Rows from block 4, named by matrix and row number. Rows with one number belong to one attention dimension. Each number is 500 + 25 x the weight over its row's rms, rounded and kept within 0 to 999. All counts start at 0. Numbers have three digits each. After the name is the row's rms in percent of the matrix's.
# v: window attention value (model.blocks.4.attn.v.weight, 64x96), inputs 0-95
# proj: window attention output (model.blocks.4.attn.proj.weight, 96x64, transposed), outputs 0-95
v.0 101:505441537536520492499498499505545462508451508498501508511475472558517480487537503496506514453532528522500494537482474526497509514491487511503477496501500499483469545484517502490440526548501536498446484558520495513461524507511540504502504475503490493483545451500524518510488513504489479470
proj.0 105:503537489506480499508507516499438566542471468485489515494495529464507486496488513444519497508450528539524472460469522464498492511514513450520503477502552480541507523509532518489525532463506486481501540509500510493508490469516475495541483474563513506481488499503487513468494525499498518485
v.1 100:502501490508471531509441506546496555527518482500504461493500507495437500517468505551495433501524466525525553471480544509458524504522521493500470457505520483466517469522514509528533481502479512512479514489476497513550493498503492511507474484505518506499504468469458524509521502523503484478
proj.1 104:517509507464499499504504500521511465487482501500465493504517479558491446510503481512467538528535499493465482531512481495532472486507445498502492467522530479453513492493516531518507506529507467504490486480504500496462470546506529504462513534523469512470480527513510559583507497494498457488
v.2 107:480543493489491517501501532479490542513526497576535479534554525498452435484530500524517506524508514481497502500496492525528505501508502482528489472518518498462539488469459536489485495505558517470465503529543501483521481455474455490507499493471529502497469495505500500468499485480519509484
proj.2 106:502502542566465518473536497535497452507509520487447553522491481543521566512492496484501507496537485511477485497506509508502457460520503501468470534490522502514497515506487495554477501480447481494485496494542459525468511499488456485499501518495492487491511507512500538522505488440511500501
v.3 113:511500499520481523512441521502484563485495494516518463483482507470428539477482510528526488459498502503509527467466502498492496508469482521458480500485449445473500518489471495521487491535519501505488497504511555539520546484490513487498472499482503531521501444513505548491501504546492499500
proj.3 098:517514504425538506460496518500478508484547482501494484510532492487522501508503508473506482575548488480453445506472498489525473501523552488497479503490515505490521504470501502551496500483505475473505505516523500494483503519553501499484529466515533511486478532486494527541524492467498439497
v.4 074:493494539527500454521521489488475510536498520499489508531482494515502556538461511488500442479461559460509505500471544499502532502503565504471508499471490493558533498487483459496502498501460503512492549502511524497522508543483551469501514461514495507507499516497533503498500496490516500460
proj.4 077:499494493469494524480518520418492500497505543572556477480523522519518504493524502497482485498487467518510464510516493489496503499516500478467502478530524499468490490486501532499491497501549516503501478492521484494479539490475464548532499506532504467474481528512476491460530501546575503490
v.5 093:529496505511473510531515479558502494511521491531481522484443494515496521529492550502521488454491497500465489463533486492476476514498465500481506511490409552488484495474488484492499495472445489502546506519485508495485464506537557492484492493503480500513515480509549535519506509533521500501
proj.5 098:515520505466511509506492496484496518500501499507576433516483519462508462501495487466478512501457461499522476507463498486506495515505499522509494498479503509498513478469505488479511496472577493514497503469484509459498528506520569522477521499510539540503525523527486502421502518531493472495
v.6 102:498415525475502489513508477524470497508453508476466524530507487503479485489472502480519484472494513475500490484510502454468518542481531511504483487505492484491485499483508524536499515500502463561489516545516494519514514547510515465517567463496493527474562466500498479495480507527461484504
proj.6 092:472548492465483490496478493451443500506471480525548471441496511500499500507522538504483521493481491502492490477482490456503520511507534464538485499545531512523569490519550515505507504505491476519493525486513485507488483494506533527542456520546517463505465493547501470515514487500489503496
v.7 099:525497526502507539514545488472523498553487535480499509510506507501489445562465477514490483497508488501483530498488534527489500522524509454517501469484554539477511528515541507493551517501481480539502552507519499497498456557518490474506503497469546526533509508495499530493500485511518457502
proj.7 111:486503515488480504509546494523499497503474504482493490517502523501467466474489488505436541498485493514517475506541473484536510490520441529557460464525497526454585482492473522506475524504491493491500491458512498496477516504497504497502454536515457536474500477546508505501533499500505526512
v.8 117:497499486505463545483458533491539456515511427542525479498490516521483504497503508527505515514477503489497499477499521499511530496463536521508507471464445559457499529480529500489483517512520509497503516505488535504499523483492484505468439471455501523496480468481476563467476503504499499509
proj.8 117:498537495499527521469498491522505482577537507453454504509475457532511500545465479467499489539499501540478476499479471536500490474498513493503467514472534490522492476456498486536513503481502513515542494503511544446462510531487490494489533494507451517496483492467499534489541508521516504511
v.9 102:501498518487478495524526498480524490549504485480461492502513500534547460523453469500497480525518489543536502500517501494454523526549527475518501503497545557534529495472494570508449487532509482477464516521472504510465505529507494517486530457458501492476508467502476491492495500508500486499
proj.9 111:460494493555414482521471467466454487514471498505500508470468490506488544499505512501467509490483539527516493489497500517500505495462456507505500508530504490492526525490510528510495498504543515511506525497514512503489497498479538479533461533542495493471566506499441552507516529477519500507
v.10 107:533555510508475521564485526504483479500535534488519516503474500489508543495503480516502489501540479507519530499507471531488481493521508485472508559501482555480519521456434543504508479463472504459500529523486490517499494485542505491495496534508493498551483472494500486488510465520534537522
proj.10 111:510511505516496492499525518505491505475535500503520468504500528525495488513515516514469489496466503499512470541460481488500502492484491506498524557477479509511506552480499488498465485498501509431518511507517509533490533507488509505457499481455543532440575532465491545471457521469509470533
v.11 102:470481504503486520476482467489497501512536490479489486510522499483482449483523496453461503491539505531481518474485461518503497465492520511493527501505524561499505522480511586474487530497510500470460518542497564501498504480542484528475544493485500474496472500503456522534493483526523490527
proj.11 116:506547493514496494484460482504505513494492485485490576506452500518500597504464499515496498515496517518492447489499510486478493484466476510488547508505461500501504498532503486551518539557534485487491505479503509494479500505500500480546482519495478539449517491486495546501504517476487473483
v.12 115:491504503495536474482538489488510498511474507504497494503479458501491498497509471470503516503468497555497496518488500517491452470497438503516485500508501446515502498568538452518498497475506506500566482503491484477500463508481496566501505509522491501442481490501531514538481476480493442539
proj.12 113:514487508500493495526463536566509529500466500484501488479495525477507474446504499500509487487534497490543527436516494533495503481521503518539496447540506509503465477473555544452482503504496507529509529491461495481511492503531492470493489505501482514537475473527555468474501496464481501516
v.13 104:435517509520506512476518485497487506509509506518527501501478519510519494482553520492472456501500509492523509521481495500513470466534507458489512503526573471564517440519481503495486547471485536459500504489487521505529477489495480469467485487501491427483483499509491487544506524468518514500
proj.13 106:499475489542529480497501498465507507488493521500514563547501469523485568435493461483490501462505489519496484491525532498493513468484437541463520470502515474498460538539521507479523477548537507512492500484479486526499545500489496491506525521502496469485501522489516478545499489483495488496
v.14 091:503460470492443504453536462534516486450481461521503507479513512485488547513461504508509499500483503463503473511501479457499499503509538521485502512477479504492500459490526513501480505505506503525522479489571459504510465514500479447502467472501485498499521508502476417522488494539485514478
proj.14 095:441519473503500493533521477496498512487539540497506467493504484473514509565514485490488502482515472517524501530484479444523543501507501477495482500495526478457492430494500475486502464499532473545525506524506457483511493508448504472503504529474546527528485499507538501539523483538481501503
v.15 073:474510452504504494566505495478461473499540501493517482477471573524527496482516495497500498457517494489501512491472496493501530493489532506486495484472505505495484494465498501499523502511531495511474497461514537521484505488516443467501488551496505502563555535500501550484538514549477529510
proj.15 078:507519513507512488478543471494522529492500474488457510512542490502504494560502491518524498516482507499504449536529502475501504505487493501500463534510485485488517540529479438550504473519495521486497467501507496466537500505524510501520491502481498522461468503433457459527508437510543516533
v.16 106:460493517531500511483545535524500520540483524515500458493454550511532497473508515560494493494540500498520524517453494504499507490535532485486500496497492515527492488550508484517472527459498540459490516478478496537555502504553506486493485476494506454489507458499515533503489514517536486461
proj.16 104:485520494497521499523528519466498534514529511517534523555494441508491491472501467463487489503475482510495491496502483465479489502481448505488497491489551464481501516446532529516497499500507516539535497491509469532463529508513499554470506512547475519474538559470494483537488490518507472528
v.17 120:515459520521479500564441501508476498502508526468531508502512499483499538500498491469532459520470499516527494470567532465474487531481524483534491518500524469481488499477523539516517543564474504514477530500487503507462488556497494505478506514500509519499510497501462491503529539497458487502
proj.17 115:491556554460505460466499463473479487503437497498507444424481527497498468531521483509478528494514538511466480527461508497548516506520488515550496495525480490501519542512492498514506487504525505486496524488487523497500482468500490490535505487521497446521500478523512520505517547495489499498
v.18 084:475489484497501536490490519510502513500523541539580501488496524506470453483526465531490469514540488498516537499490521463512470564508487507503496477519552444507480502469490500476508541511505569510481521505486471453499516503523528482485509499508532506501508495524484519475478508475540512505
proj.18 087:483513500498525490461526490526471473507472495490474509488513488541487506436499490446457534517518473462474485510511455493486518495499512511521487513502514506492534606525487492498531487507463497469502503480501473539549494489544497505495531509511495502505477489506562514529474508519482494511
v.19 091:481448501502513509505483487451458489490490497490505510514471510504507478447526502434508507444455494496488469505545488497512471479469468550480491491511524444475441536506500493514488502528495482489493494481501454503494519491473501483487481552523514534483519496481523505514473546494463493528
proj.19 089:545537522484525490499501483503494558499499488502461504491520511502507499515461480499589484491499522467486473474506520472498510513497518457497502496499495505558483547514501463500486495491500501461487528511473556497508474463519488500486498484502503472518453492516508423492560470517513508503
v.20 107:498477510504499495495486512495507514509528503540513516512509467498499481528520476488484472532446470526544561496501509535484490525540490482501538477461552514490492492417499493497512510529537496494498531487457502440431528500499501501503463501529493485456493517499468491519502501472497486487
proj.20 096:473520469511489476500510493482536457543510501509444500479471488493492480463477511487485497490558496498523500496503538550534563481513499495481516472537502507530507526574501501500494515543481502500494512491465558493493470464500484490497524534515490476492512488485490573508495501480504498463
v.21 099:508491532490504470509500417513516480478530487499482511526559505472484501514502457480502517477501485501492478498527492526470489502495472462441498513501543511499505485479486580452479492544518508503485496473535458499493500477486467495516511499495486500500519524507445467497500476499448503467
proj.21 103:480501477539466496508481498515477499495496504502449563473465516452503517505520498524502504484501561492510504520495493443543560506494500500465515503515478527504500499538489454483508530507496490489459487515505476487532471458470500465511488522493570470521516493548500526498514538498521490498
v.22 084:501548527464509520459506553526497499516497513501517471509490513564499485474528492522486507511492513500540503549494481457499487508541533496518499517504494499506476477508496486511502536491513569470525500512454471499500522464492489542500451506500515504446494520489497530452478496478554481464
proj.22 083:483474518551498507564493497503499484529507508510491518522497440538511503451473476452482498473489511503500489497492469517464463522470492480465497507514528497498478551480505539498504490473415512512502472511512501485533508512500513510477529502536464502511540465488518525500499498550484506544
v.23 115:502508488490495498500502540428493518500512476463522492519502540457539463500474503496539500538491505515496499518495498502542500497513508502456500503426542488549484547526470497467471496497512487518508495521507563447508468503502494485500500505470516507515462497519516571475490512488509494504
proj.23 119:521487528513515503496464476502517528487535509503500520505518479527499558485484517485511500526584470527510520513503481513451479495501495511499477495512480527528504545460497506530434510487544527491492494488526521482477492488511435476503454486507490528495471475447514469484521501503548517490
v.24 109:462527536524528462524500476453524499486470490472510527501534439501441468497471493485467546491519519509504499477498511523501460428497501484510505481522500496502476522534499502530476454501506475510489522530498458476536475521525526506503510488501480495495515499498514457515492443469500458495
proj.24 114:480479501498497510519509553537453499506504520499466500483483573494509473457464526514534486450497535502521501488545497500501513483519502482546502436503501493495486465498500516522461557450503501507495504477468500538501493554480478485523507511501496489481466523560496487494525508479491508512
v.58 129:517531508512517484508494558527521508503512552502527454530489519493527512446493478495498500489491466502522522500543486455507502510503389547515482481522488489502506489526499464518498470533495512464502491483458460469498484504514491549488494521509479511507456524494500489483503484493494477490
proj.58 125:528481528509501493510501497531532491499460495513491468452504507507500443486542478493507522497502516501503493469516510544499494508481541532488485533466500503499488526487478482496504555507464543482509503505493457559523481506519471545466551492507479512529540500473504476514427471476485477526
v.59 105:545501434490454486485459493497482528487499487540523479475526458496421498501496522490485489489479503502531503499500494512481493505476516522483514534494475484483491482476471510537502487515490497502525500450499549505454491462460484511521525533535487490529518528491500523541531503507458486553
proj.59 107:501501491455542524506459501503545498499519513487475489497515489471544496545546507505482523501525475460517510513488511540516489519538497515502489494505467498488499472478499470511518498494499504496491507498457528462505515581519502452498498481468547454496520483491516545523493460447480544480
v.60 112:484506492530526494480488489475506518498521542535509521485522523541483469563473525507545500503487539479514492504513508518468530486512499433489469511543501482499486478501470464490498475496484497511499503487523495502469508500472525427513530525517487500526515517518530510461500562470491520438
proj.60 108:481440498495505548491518523464520456499524494505493488512502484522514481483519529493515520491449494472500510529508510513529493506496502512496510501500560486471530559509476509450500452483497504463497494507492485505498513481489514505507494474527560419484486510507499474504520472507520538427
v.61 104:474491505501491503488431501513509493512502477555552485498499535520522477500524495516495483499517524466527529513477532502495540497509579521534488522512516478483485508488525522509529522469545523486479508456503507572512514464500494494487460473509509489512495513483499507506500570504455495510
proj.61 110:500484498496532502507537502492506473518497512487480539542492432535490495551491470525517516503493495508473500530550507500501480504497509484496479546511545464498524521517531492503543461498467498500473504518479499505470480521495500500502502485485474479459444503418537532560491481481486494507
v.62 107:528520502445508484457534510458519503492514459490514499489544456520478496520470502485472501517430499500486439499466452498473516450506467513509519493484499490493501487476507490495479459469506450511496497500526511482477494505526502476557536510543495492485497558501506479521499481466500498501
proj.62 111:475473491469477505504480504500526517501507549497463492448470541495517533496501533526478512486481471485552528475522506548496493512478527525503505500500462503511502462519490472498498508481501510526490515503485498492510485537497504507568491513500516556521497452520468507482514431462488551453
v.63 111:507535512509561468503558563525523494505529515501493510526492475512536493525499480530498499508523500503511495526465485513498521509539424500500508493466512500495538510480500447487499499484493531497480496492488472473508509497557515510556500490537459484500504503532508485467500488468559508472
proj.63 096:518455478514426493512540552491505508512487498530495517500500513504500465438506502470466504499466479506503536500492500506447497503448523501497507528476499508499500498512486534478500540478462484508515499501508465515496506466502501556508521495503523573480504501481486498476419491495517494478