python train.py --dataset="photos of plants and fungi (iNaturalist)" --crop_scale_min=1 --horizontal_flip=false --bias="all" --patch_size=[2, 2] --optimizer="muon" --orthogonalizer="newton_schulz_5"
Rows from block 3 of a small masked image model, named by matrix and row number. Rows with one number belong to one neuron. Each number is 50 + 12 x the weight over its row's rms, rounded and kept within 0 to 99. All counts start at 0.
After each neuron's rows are labels from the 100 images, of 14976, where the neuron reaches its highest value: "patch colour" is the nearest of a few named colours to the mean colour under the peak. Only what is clearly more common there than usual is listed. The data: photos of plants and fungi (iNaturalist). In brackets: how many of the 100, against the usual share in percent.
# fc1: MLP up (model.blocks.3.mlp.fc1.weight, 576x96), inputs 0-47
# fc2: MLP down (model.blocks.3.mlp.fc2.weight, 96x576, transposed), outputs 0-47

fc1.528:70 73 62 53 46 38 49 57 65 44 28 53 39 49 49 58 52 72 54 61 43 31 56 45 49 48 45 43 45 39 73 43 51 50 59 44 58 47 47 50 42 80 51 51 20 41 55 36
fc2.528:32 43 61 36 80 42 36 67 45 45 61 58 47 33 47 45 57 46 48 49 51 77 52 41 59 47 29 51 64 57 64 45 60 50 63 50 51 59 61 35 21 55 50 54 36 58 60 47
patch colour: yellow (78 vs 0.6)

fc1.513:39 50 56 50 30 79 72 46 50 50 66 57 50 50 50 49 50 50 50 50 55 50 50 15 50 50 51 50 50 50 53 50 87 50 01 50 51 50 07 50 61 59 48 50 50 49 50 30
fc2.513:50 48 47 56 76 48 50 76 50 51 44 49 50 36 50 51 51 51 51 57 49 51 50 55 41 69 52 50 44 53 38 50 39 50 52 58 47 51 83 51 27 46 51 50 50 59 49 83
patch colour: grey (76 vs 46.6)

fc1.400:69 43 51 62 50 50 25 50 18 39 42 51 34 47 49 50 50 59 50 50 53 67 50 56 31 50 50 50 84 51 50 50 50 49 55 50 31 57 59 50 52 99 51 57 50 40 50 46
fc2.400:06 50 67 13 50 57 50 52 67 50 73 50 50 59 51 46 36 50 57 49 69 31 43 57 50 50 83 50 40 50 60 50 50 50 35 22 51 41 49 50 29 50 54 38 50 58 48 46
patch colour: brown (62 vs 35.5)

fc1.516:39 67 39 41 50 54 36 52 44 61 51 58 55 46 46 52 31 26 34 53 52 29 39 50 44 49 48 36 39 25 54 39 47 50 47 58 18 44 74 56 48 50 51 31 57 52 49 46
fc2.516:46 46 42 49 60 59 63 38 42 27 46 59 40 56 49 50 65 44 58 54 34 50 60 31 66 56 39 42 40 59 50 66 67 48 47 64 61 39 44 44 24 72 57 56 54 57 74 40
patch colour: white (43 vs 1.2); pink (28 vs 4.4)

fc1.534:54 55 28 57 41 64 39 51 25 54 67 42 12 61 43 45 56 52 53 43 50 50 49 52 51 45 46 55 58 21 39 63 56 49 34 64 38 55 70 43 41 47 38 50 70 57 33 50
fc2.534:43 52 49 57 66 53 58 26 48 62 54 65 39 48 45 52 45 49 48 46 54 53 68 46 53 60 55 39 29 63 56 38 64 43 69 44 56 28 49 65 62 20 37 42 63 49 55 53
patch colour: black (52 vs 4.5)

fc1.243:53 70 26 42 52 49 37 53 53 25 56 53 40 47 51 50 30 33 59 42 57 31 48 47 50 25 49 56 51 37 57 46 70 40 56 42 57 50 70 38 58 33 70 43 44 48 54 56
fc2.243:50 51 24 34 30 40 57 38 46 45 51 61 55 67 48 50 56 21 51 50 42 37 51 31 25 47 51 48 69 50 44 45 50 83 70 70 53 49 57 51 47 60 58 39 54 59 46 70
patch colour: pink (25 vs 4.4)

fc1.543:49 56 59 52 49 45 49 78 55 65 64 44 39 56 43 71 65 49 55 33 51 57 50 71 59 71 52 40 40 25 54 40 53 48 72 33 51 50 46 52 44 50 60 41 50 41 72 64
fc2.543:54 43 53 60 51 50 28 49 50 59 24 53 46 33 44 35 50 50 46 68 48 62 52 34 43 54 67 64 56 44 48 49 76 46 38 52 48 49 51 42 42 42 36 68 24 48 34 60
patch colour: grey (72 vs 46.6)

fc1.526:88 60 43 52 50 47 50 42 47 25 50 50 48 52 30 50 42 52 50 53 26 53 34 49 53 57 48 52 51 51 52 56 50 56 52 53 52 35 50 51 15 07 79 55 50 69 55 50
fc2.526:54 73 41 58 53 51 66 22 33 36 49 50 50 14 49 76 67 53 50 52 48 51 50 55 52 27 56 50 47 53 50 33 50 51 47 39 50 15 50 50 49 57 52 24 39 50 55 65
patch colour: white (41 vs 1.2); pink (28 vs 4.4)

fc1.262:90 50 45 50 69 51 31 47 64 46 53 24 56 55 47 60 50 50 57 51 64 60 56 51 49 55 62 34 67 41 38 63 51 40 50 53 46 39 63 50 41 50 65 71 50 53 50 56
fc2.262:35 66 39 50 60 63 61 37 59 45 49 58 23 21 50 43 54 50 46 51 23 52 59 39 60 53 49 34 45 63 51 21 50 64 54 35 51 39 50 08 66 59 52 65 70 71 45 50
patch colour: black (56 vs 4.5)

fc1.524:51 50 47 49 67 49 33 47 56 60 58 62 50 50 50 34 40 38 50 41 50 63 56 50 50 50 54 42 48 43 50 47 50 46 71 50 45 50 50 52 27 45 53 63 50 52 53 77
fc2.524:57 31 49 24 40 75 56 45 50 50 52 50 52 63 43 50 49 50 42 40 21 37 50 47 50 29 53 51 50 50 53 45 57 53 52 48 51 50 54 61 47 65 51 40 61 53 50 32
patch colour: yellow (38 vs 0.6)

fc1.477:40 45 50 48 59 42 23 50 50 50 18 50 64 50 50 71 53 57 50 67 61 43 46 63 56 42 40 46 51 36 52 50 52 41 57 41 18 58 82 57 50 78 69 56 25 63 50 50
fc2.477:50 55 36 52 36 64 75 44 50 58 45 54 53 58 47 41 41 46 42 46 59 53 59 35 50 50 50 50 50 64 56 31 50 70 43 50 99 45 21 52 33 62 48 52 66 48 50 18
patch colour: white (26 vs 1.2)

fc1.550:43 56 45 51 61 41 50 49 47 50 46 52 50 45 23 50 66 53 12 52 50 65 41 50 62 55 39 50 67 20 39 67 59 51 49 69 46 37 59 49 50 51 47 56 50 50 46 50
fc2.550:34 36 44 49 60 55 54 27 79 50 51 57 06 66 49 45 30 39 70 99 46 48 71 41 52 53 49 46 78 61 47 49 50 62 47 51 48 30 48 50 50 50 46 50 58 51 57 43
patch colour: black (89 vs 4.5)

fc1.251:51 50 44 50 80 43 44 64 46 46 46 45 80 84 42 65 51 43 51 43 48 50 63 35 28 53 41 50 42 33 49 60 61 27 84 48 52 35 41 49 30 65 54 50 51 60 37 57
fc2.251:59 53 34 42 46 73 44 49 48 67 49 56 58 40 61 12 45 40 55 46 54 38 37 57 68 61 64 45 50 66 76 50 49 52 34 69 63 34 55 35 50 81 50 44 48 52 70 50
patch colour: white (33 vs 1.2)

fc1.514:26 71 42 33 45 80 45 70 53 53 68 20 57 49 45 51 45 36 46 43 45 68 41 42 63 48 38 46 39 44 56 48 46 64 63 37 39 52 54 53 50 67 63 47 26 41 50 46
fc2.514:32 42 41 53 38 63 43 48 48 59 27 42 39 47 32 43 41 50 44 49 48 80 53 55 37 40 59 29 58 62 54 36 73 44 76 62 65 68 54 43 32 59 60 51 55 53 49 50
patch colour: grey (92 vs 46.6)

fc1.331:55 56 60 45 50 54 67 51 44 53 53 49 45 43 63 54 58 48 65 59 59 45 56 50 50 24 54 40 52 56 54 60 53 34 34 59 50 43 86 51 50 75 13 59 44 68 48 75
fc2.331:34 50 24 51 75 57 31 49 55 31 59 50 57 57 61 51 50 52 50 27 59 51 19 50 49 65 52 57 50 37 50 50 63 72 53 35 46 50 12 46 44 46 52 48 50 42 48 50
patch colour: grey (73 vs 46.6)

fc1.384:51 42 54 40 43 67 87 31 36 67 30 53 32 47 51 40 58 42 43 40 61 51 63 49 45 46 63 59 50 62 35 43 51 61 49 52 57 55 42 53 40 56 49 54 43 28 52 42
fc2.384:55 46 50 65 59 49 64 69 62 40 54 49 60 47 46 60 41 63 48 55 50 51 41 51 27 51 45 41 41 45 40 65 66 51 60 67 34 50 58 50 30 24 72 53 32 49 51 67
patch colour: grey (76 vs 46.6)

fc1.501:44 50 66 51 51 42 48 17 41 69 59 52 49 41 44 35 54 52 73 60 79 77 67 58 52 59 48 34 50 57 62 45 50 56 63 44 42 52 47 48 68 46 65 57 48 46 57 46
fc2.501:36 65 55 30 56 69 56 89 62 33 54 41 43 32 48 24 49 38 57 48 46 51 58 61 50 47 23 54 54 37 48 45 42 50 49 42 47 57 45 41 36 72 40 59 48 60 47 58
patch colour: grey (76 vs 46.6)

fc1.55:56 49 50 24 55 37 30 49 69 50 49 37 46 23 33 62 41 24 47 68 51 60 55 86 35 56 51 46 58 59 46 41 40 52 49 65 50 37 58 51 50 38 50 54 60 52 54 46
fc2.55:54 53 58 35 47 28 30 51 33 50 64 39 51 47 41 54 50 28 38 55 78 60 21 67 52 36 34 55 27 50 75 56 42 53 53 48 54 65 60 54 70 60 53 59 37 39 55 55
patch colour: white (39 vs 1.2); pink (39 vs 4.4)

fc1.32:39 67 33 64 57 30 38 34 40 63 33 40 50 51 50 33 43 36 54 57 52 24 47 55 36 53 52 53 51 44 42 48 44 47 56 51 48 48 77 35 49 50 07 63 62 43 54 47
fc2.32:44 34 67 55 20 50 51 66 32 64 59 51 45 56 49 48 34 40 60 43 59 42 38 38 52 42 56 48 49 51 49 48 70 43 41 34 45 49 42 46 36 49 60 48 47 65 41 59
patch colour: white (33 vs 1.2)

fc1.470:57 57 51 60 80 60 39 40 69 47 47 57 69 55 49 32 33 58 16 62 48 59 11 49 52 57 37 49 44 49 46 54 73 48 47 63 42 61 47 40 51 47 44 53 59 47 47 56
fc2.470:72 50 31 54 08 65 49 48 50 70 43 53 31 57 60 46 47 54 49 57 52 77 48 46 41 48 53 60 45 55 49 49 52 75 37 50 49 48 65 65 61 39 51 56 56 29 56 29
patch colour: green (41 vs 6.3)

fc1.22:44 39 40 73 32 21 37 54 53 77 52 50 62 38 42 37 51 24 29 50 50 58 59 57 47 59 37 39 51 35 65 58 50 55 50 38 69 29 51 63 27 72 47 50 51 55 45 56
fc2.22:58 50 53 74 48 62 68 47 44 44 33 59 27 49 50 48 49 62 41 62 49 36 58 51 58 67 47 32 65 57 72 48 33 56 59 60 58 25 51 50 47 52 56 52 53 38 55 32
patch colour: yellow (38 vs 0.6)

fc1.93:61 57 41 50 57 45 61 45 56 60 41 35 43 55 74 33 80 68 43 53 56 53 37 50 56 63 53 31 41 63 38 30 54 49 63 52 34 77 56 43 40 63 55 58 61 58 41 45
fc2.93:66 43 44 61 57 48 33 60 52 35 70 46 61 52 47 68 40 22 51 50 44 44 50 52 28 58 69 49 51 52 53 21 56 47 52 52 46 48 80 59 52 53 74 60 70 66 44 46
patch colour: pink (35 vs 4.4)

fc1.537:48 40 67 39 50 44 73 41 31 55 56 57 51 62 42 64 49 51 84 50 77 60 70 57 51 51 49 51 49 55 59 46 51 53 66 41 29 47 45 62 45 56 72 70 41 47 58 21
fc2.537:21 68 50 49 50 62 67 42 63 38 52 46 50 43 42 35 25 38 48 63 51 50 52 44 47 50 49 65 64 52 50 47 49 52 67 45 50 47 62 37 48 48 35 53 52 53 51 58
patch colour: grey (77 vs 46.6)

fc1.48:57 36 55 50 40 41 60 47 36 60 63 67 56 35 39 53 29 56 45 44 50 45 27 51 45 46 55 55 43 46 37 60 49 44 44 45 55 50 78 25 52 54 61 35 58 44 39 29
fc2.48:49 58 57 50 43 58 48 49 39 59 47 41 81 21 58 32 58 52 41 50 42 49 43 44 49 46 25 52 50 44 34 37 49 36 34 63 57 59 50 38 36 61 46 63 39 77 53 35
patch colour: pink (27 vs 4.4)

fc1.252:59 51 46 76 46 64 56 52 15 49 57 50 47 54 53 63 66 43 35 51 53 49 61 60 51 29 65 43 56 51 53 71 55 70 51 60 48 46 57 52 80 77 48 44 49 48 39 67
fc2.252:34 54 48 52 70 42 50 56 53 44 37 65 45 52 59 45 46 62 69 50 53 49 43 36 35 58 47 52 33 55 53 62 62 45 53 54 63 56 26 49 33 15 57 65 30 52 58 57
patch colour: green (26 vs 6.3)

fc1.465:33 18 49 53 28 48 59 55 20 66 54 84 50 60 26 44 48 46 42 56 59 51 33 53 78 52 42 37 68 60 43 51 64 46 39 56 47 50 41 46 39 58 68 33 67 52 27 45
fc2.465:55 54 27 54 53 74 45 47 85 45 50 36 58 57 44 54 35 61 68 52 30 57 54 46 57 54 46 62 49 52 46 46 64 42 48 59 66 51 67 46 42 50 48 32 38 51 48 53
patch colour: black (40 vs 4.5); green (32 vs 6.3)

fc1.0:65 58 29 51 62 36 36 37 33 66 27 42 32 28 48 43 51 41 41 44 48 56 58 45 38 38 52 68 76 59 52 26 39 84 59 52 50 46 55 56 59 49 44 40 50 39 55 55
fc2.0:52 57 49 44 30 65 75 73 72 57 72 53 58 56 57 50 50 44 54 51 53 54 41 43 56 49 52 34 10 55 51 61 49 47 57 36 45 37 59 43 15 53 52 34 58 55 48 50
patch colour: yellow (59 vs 0.6)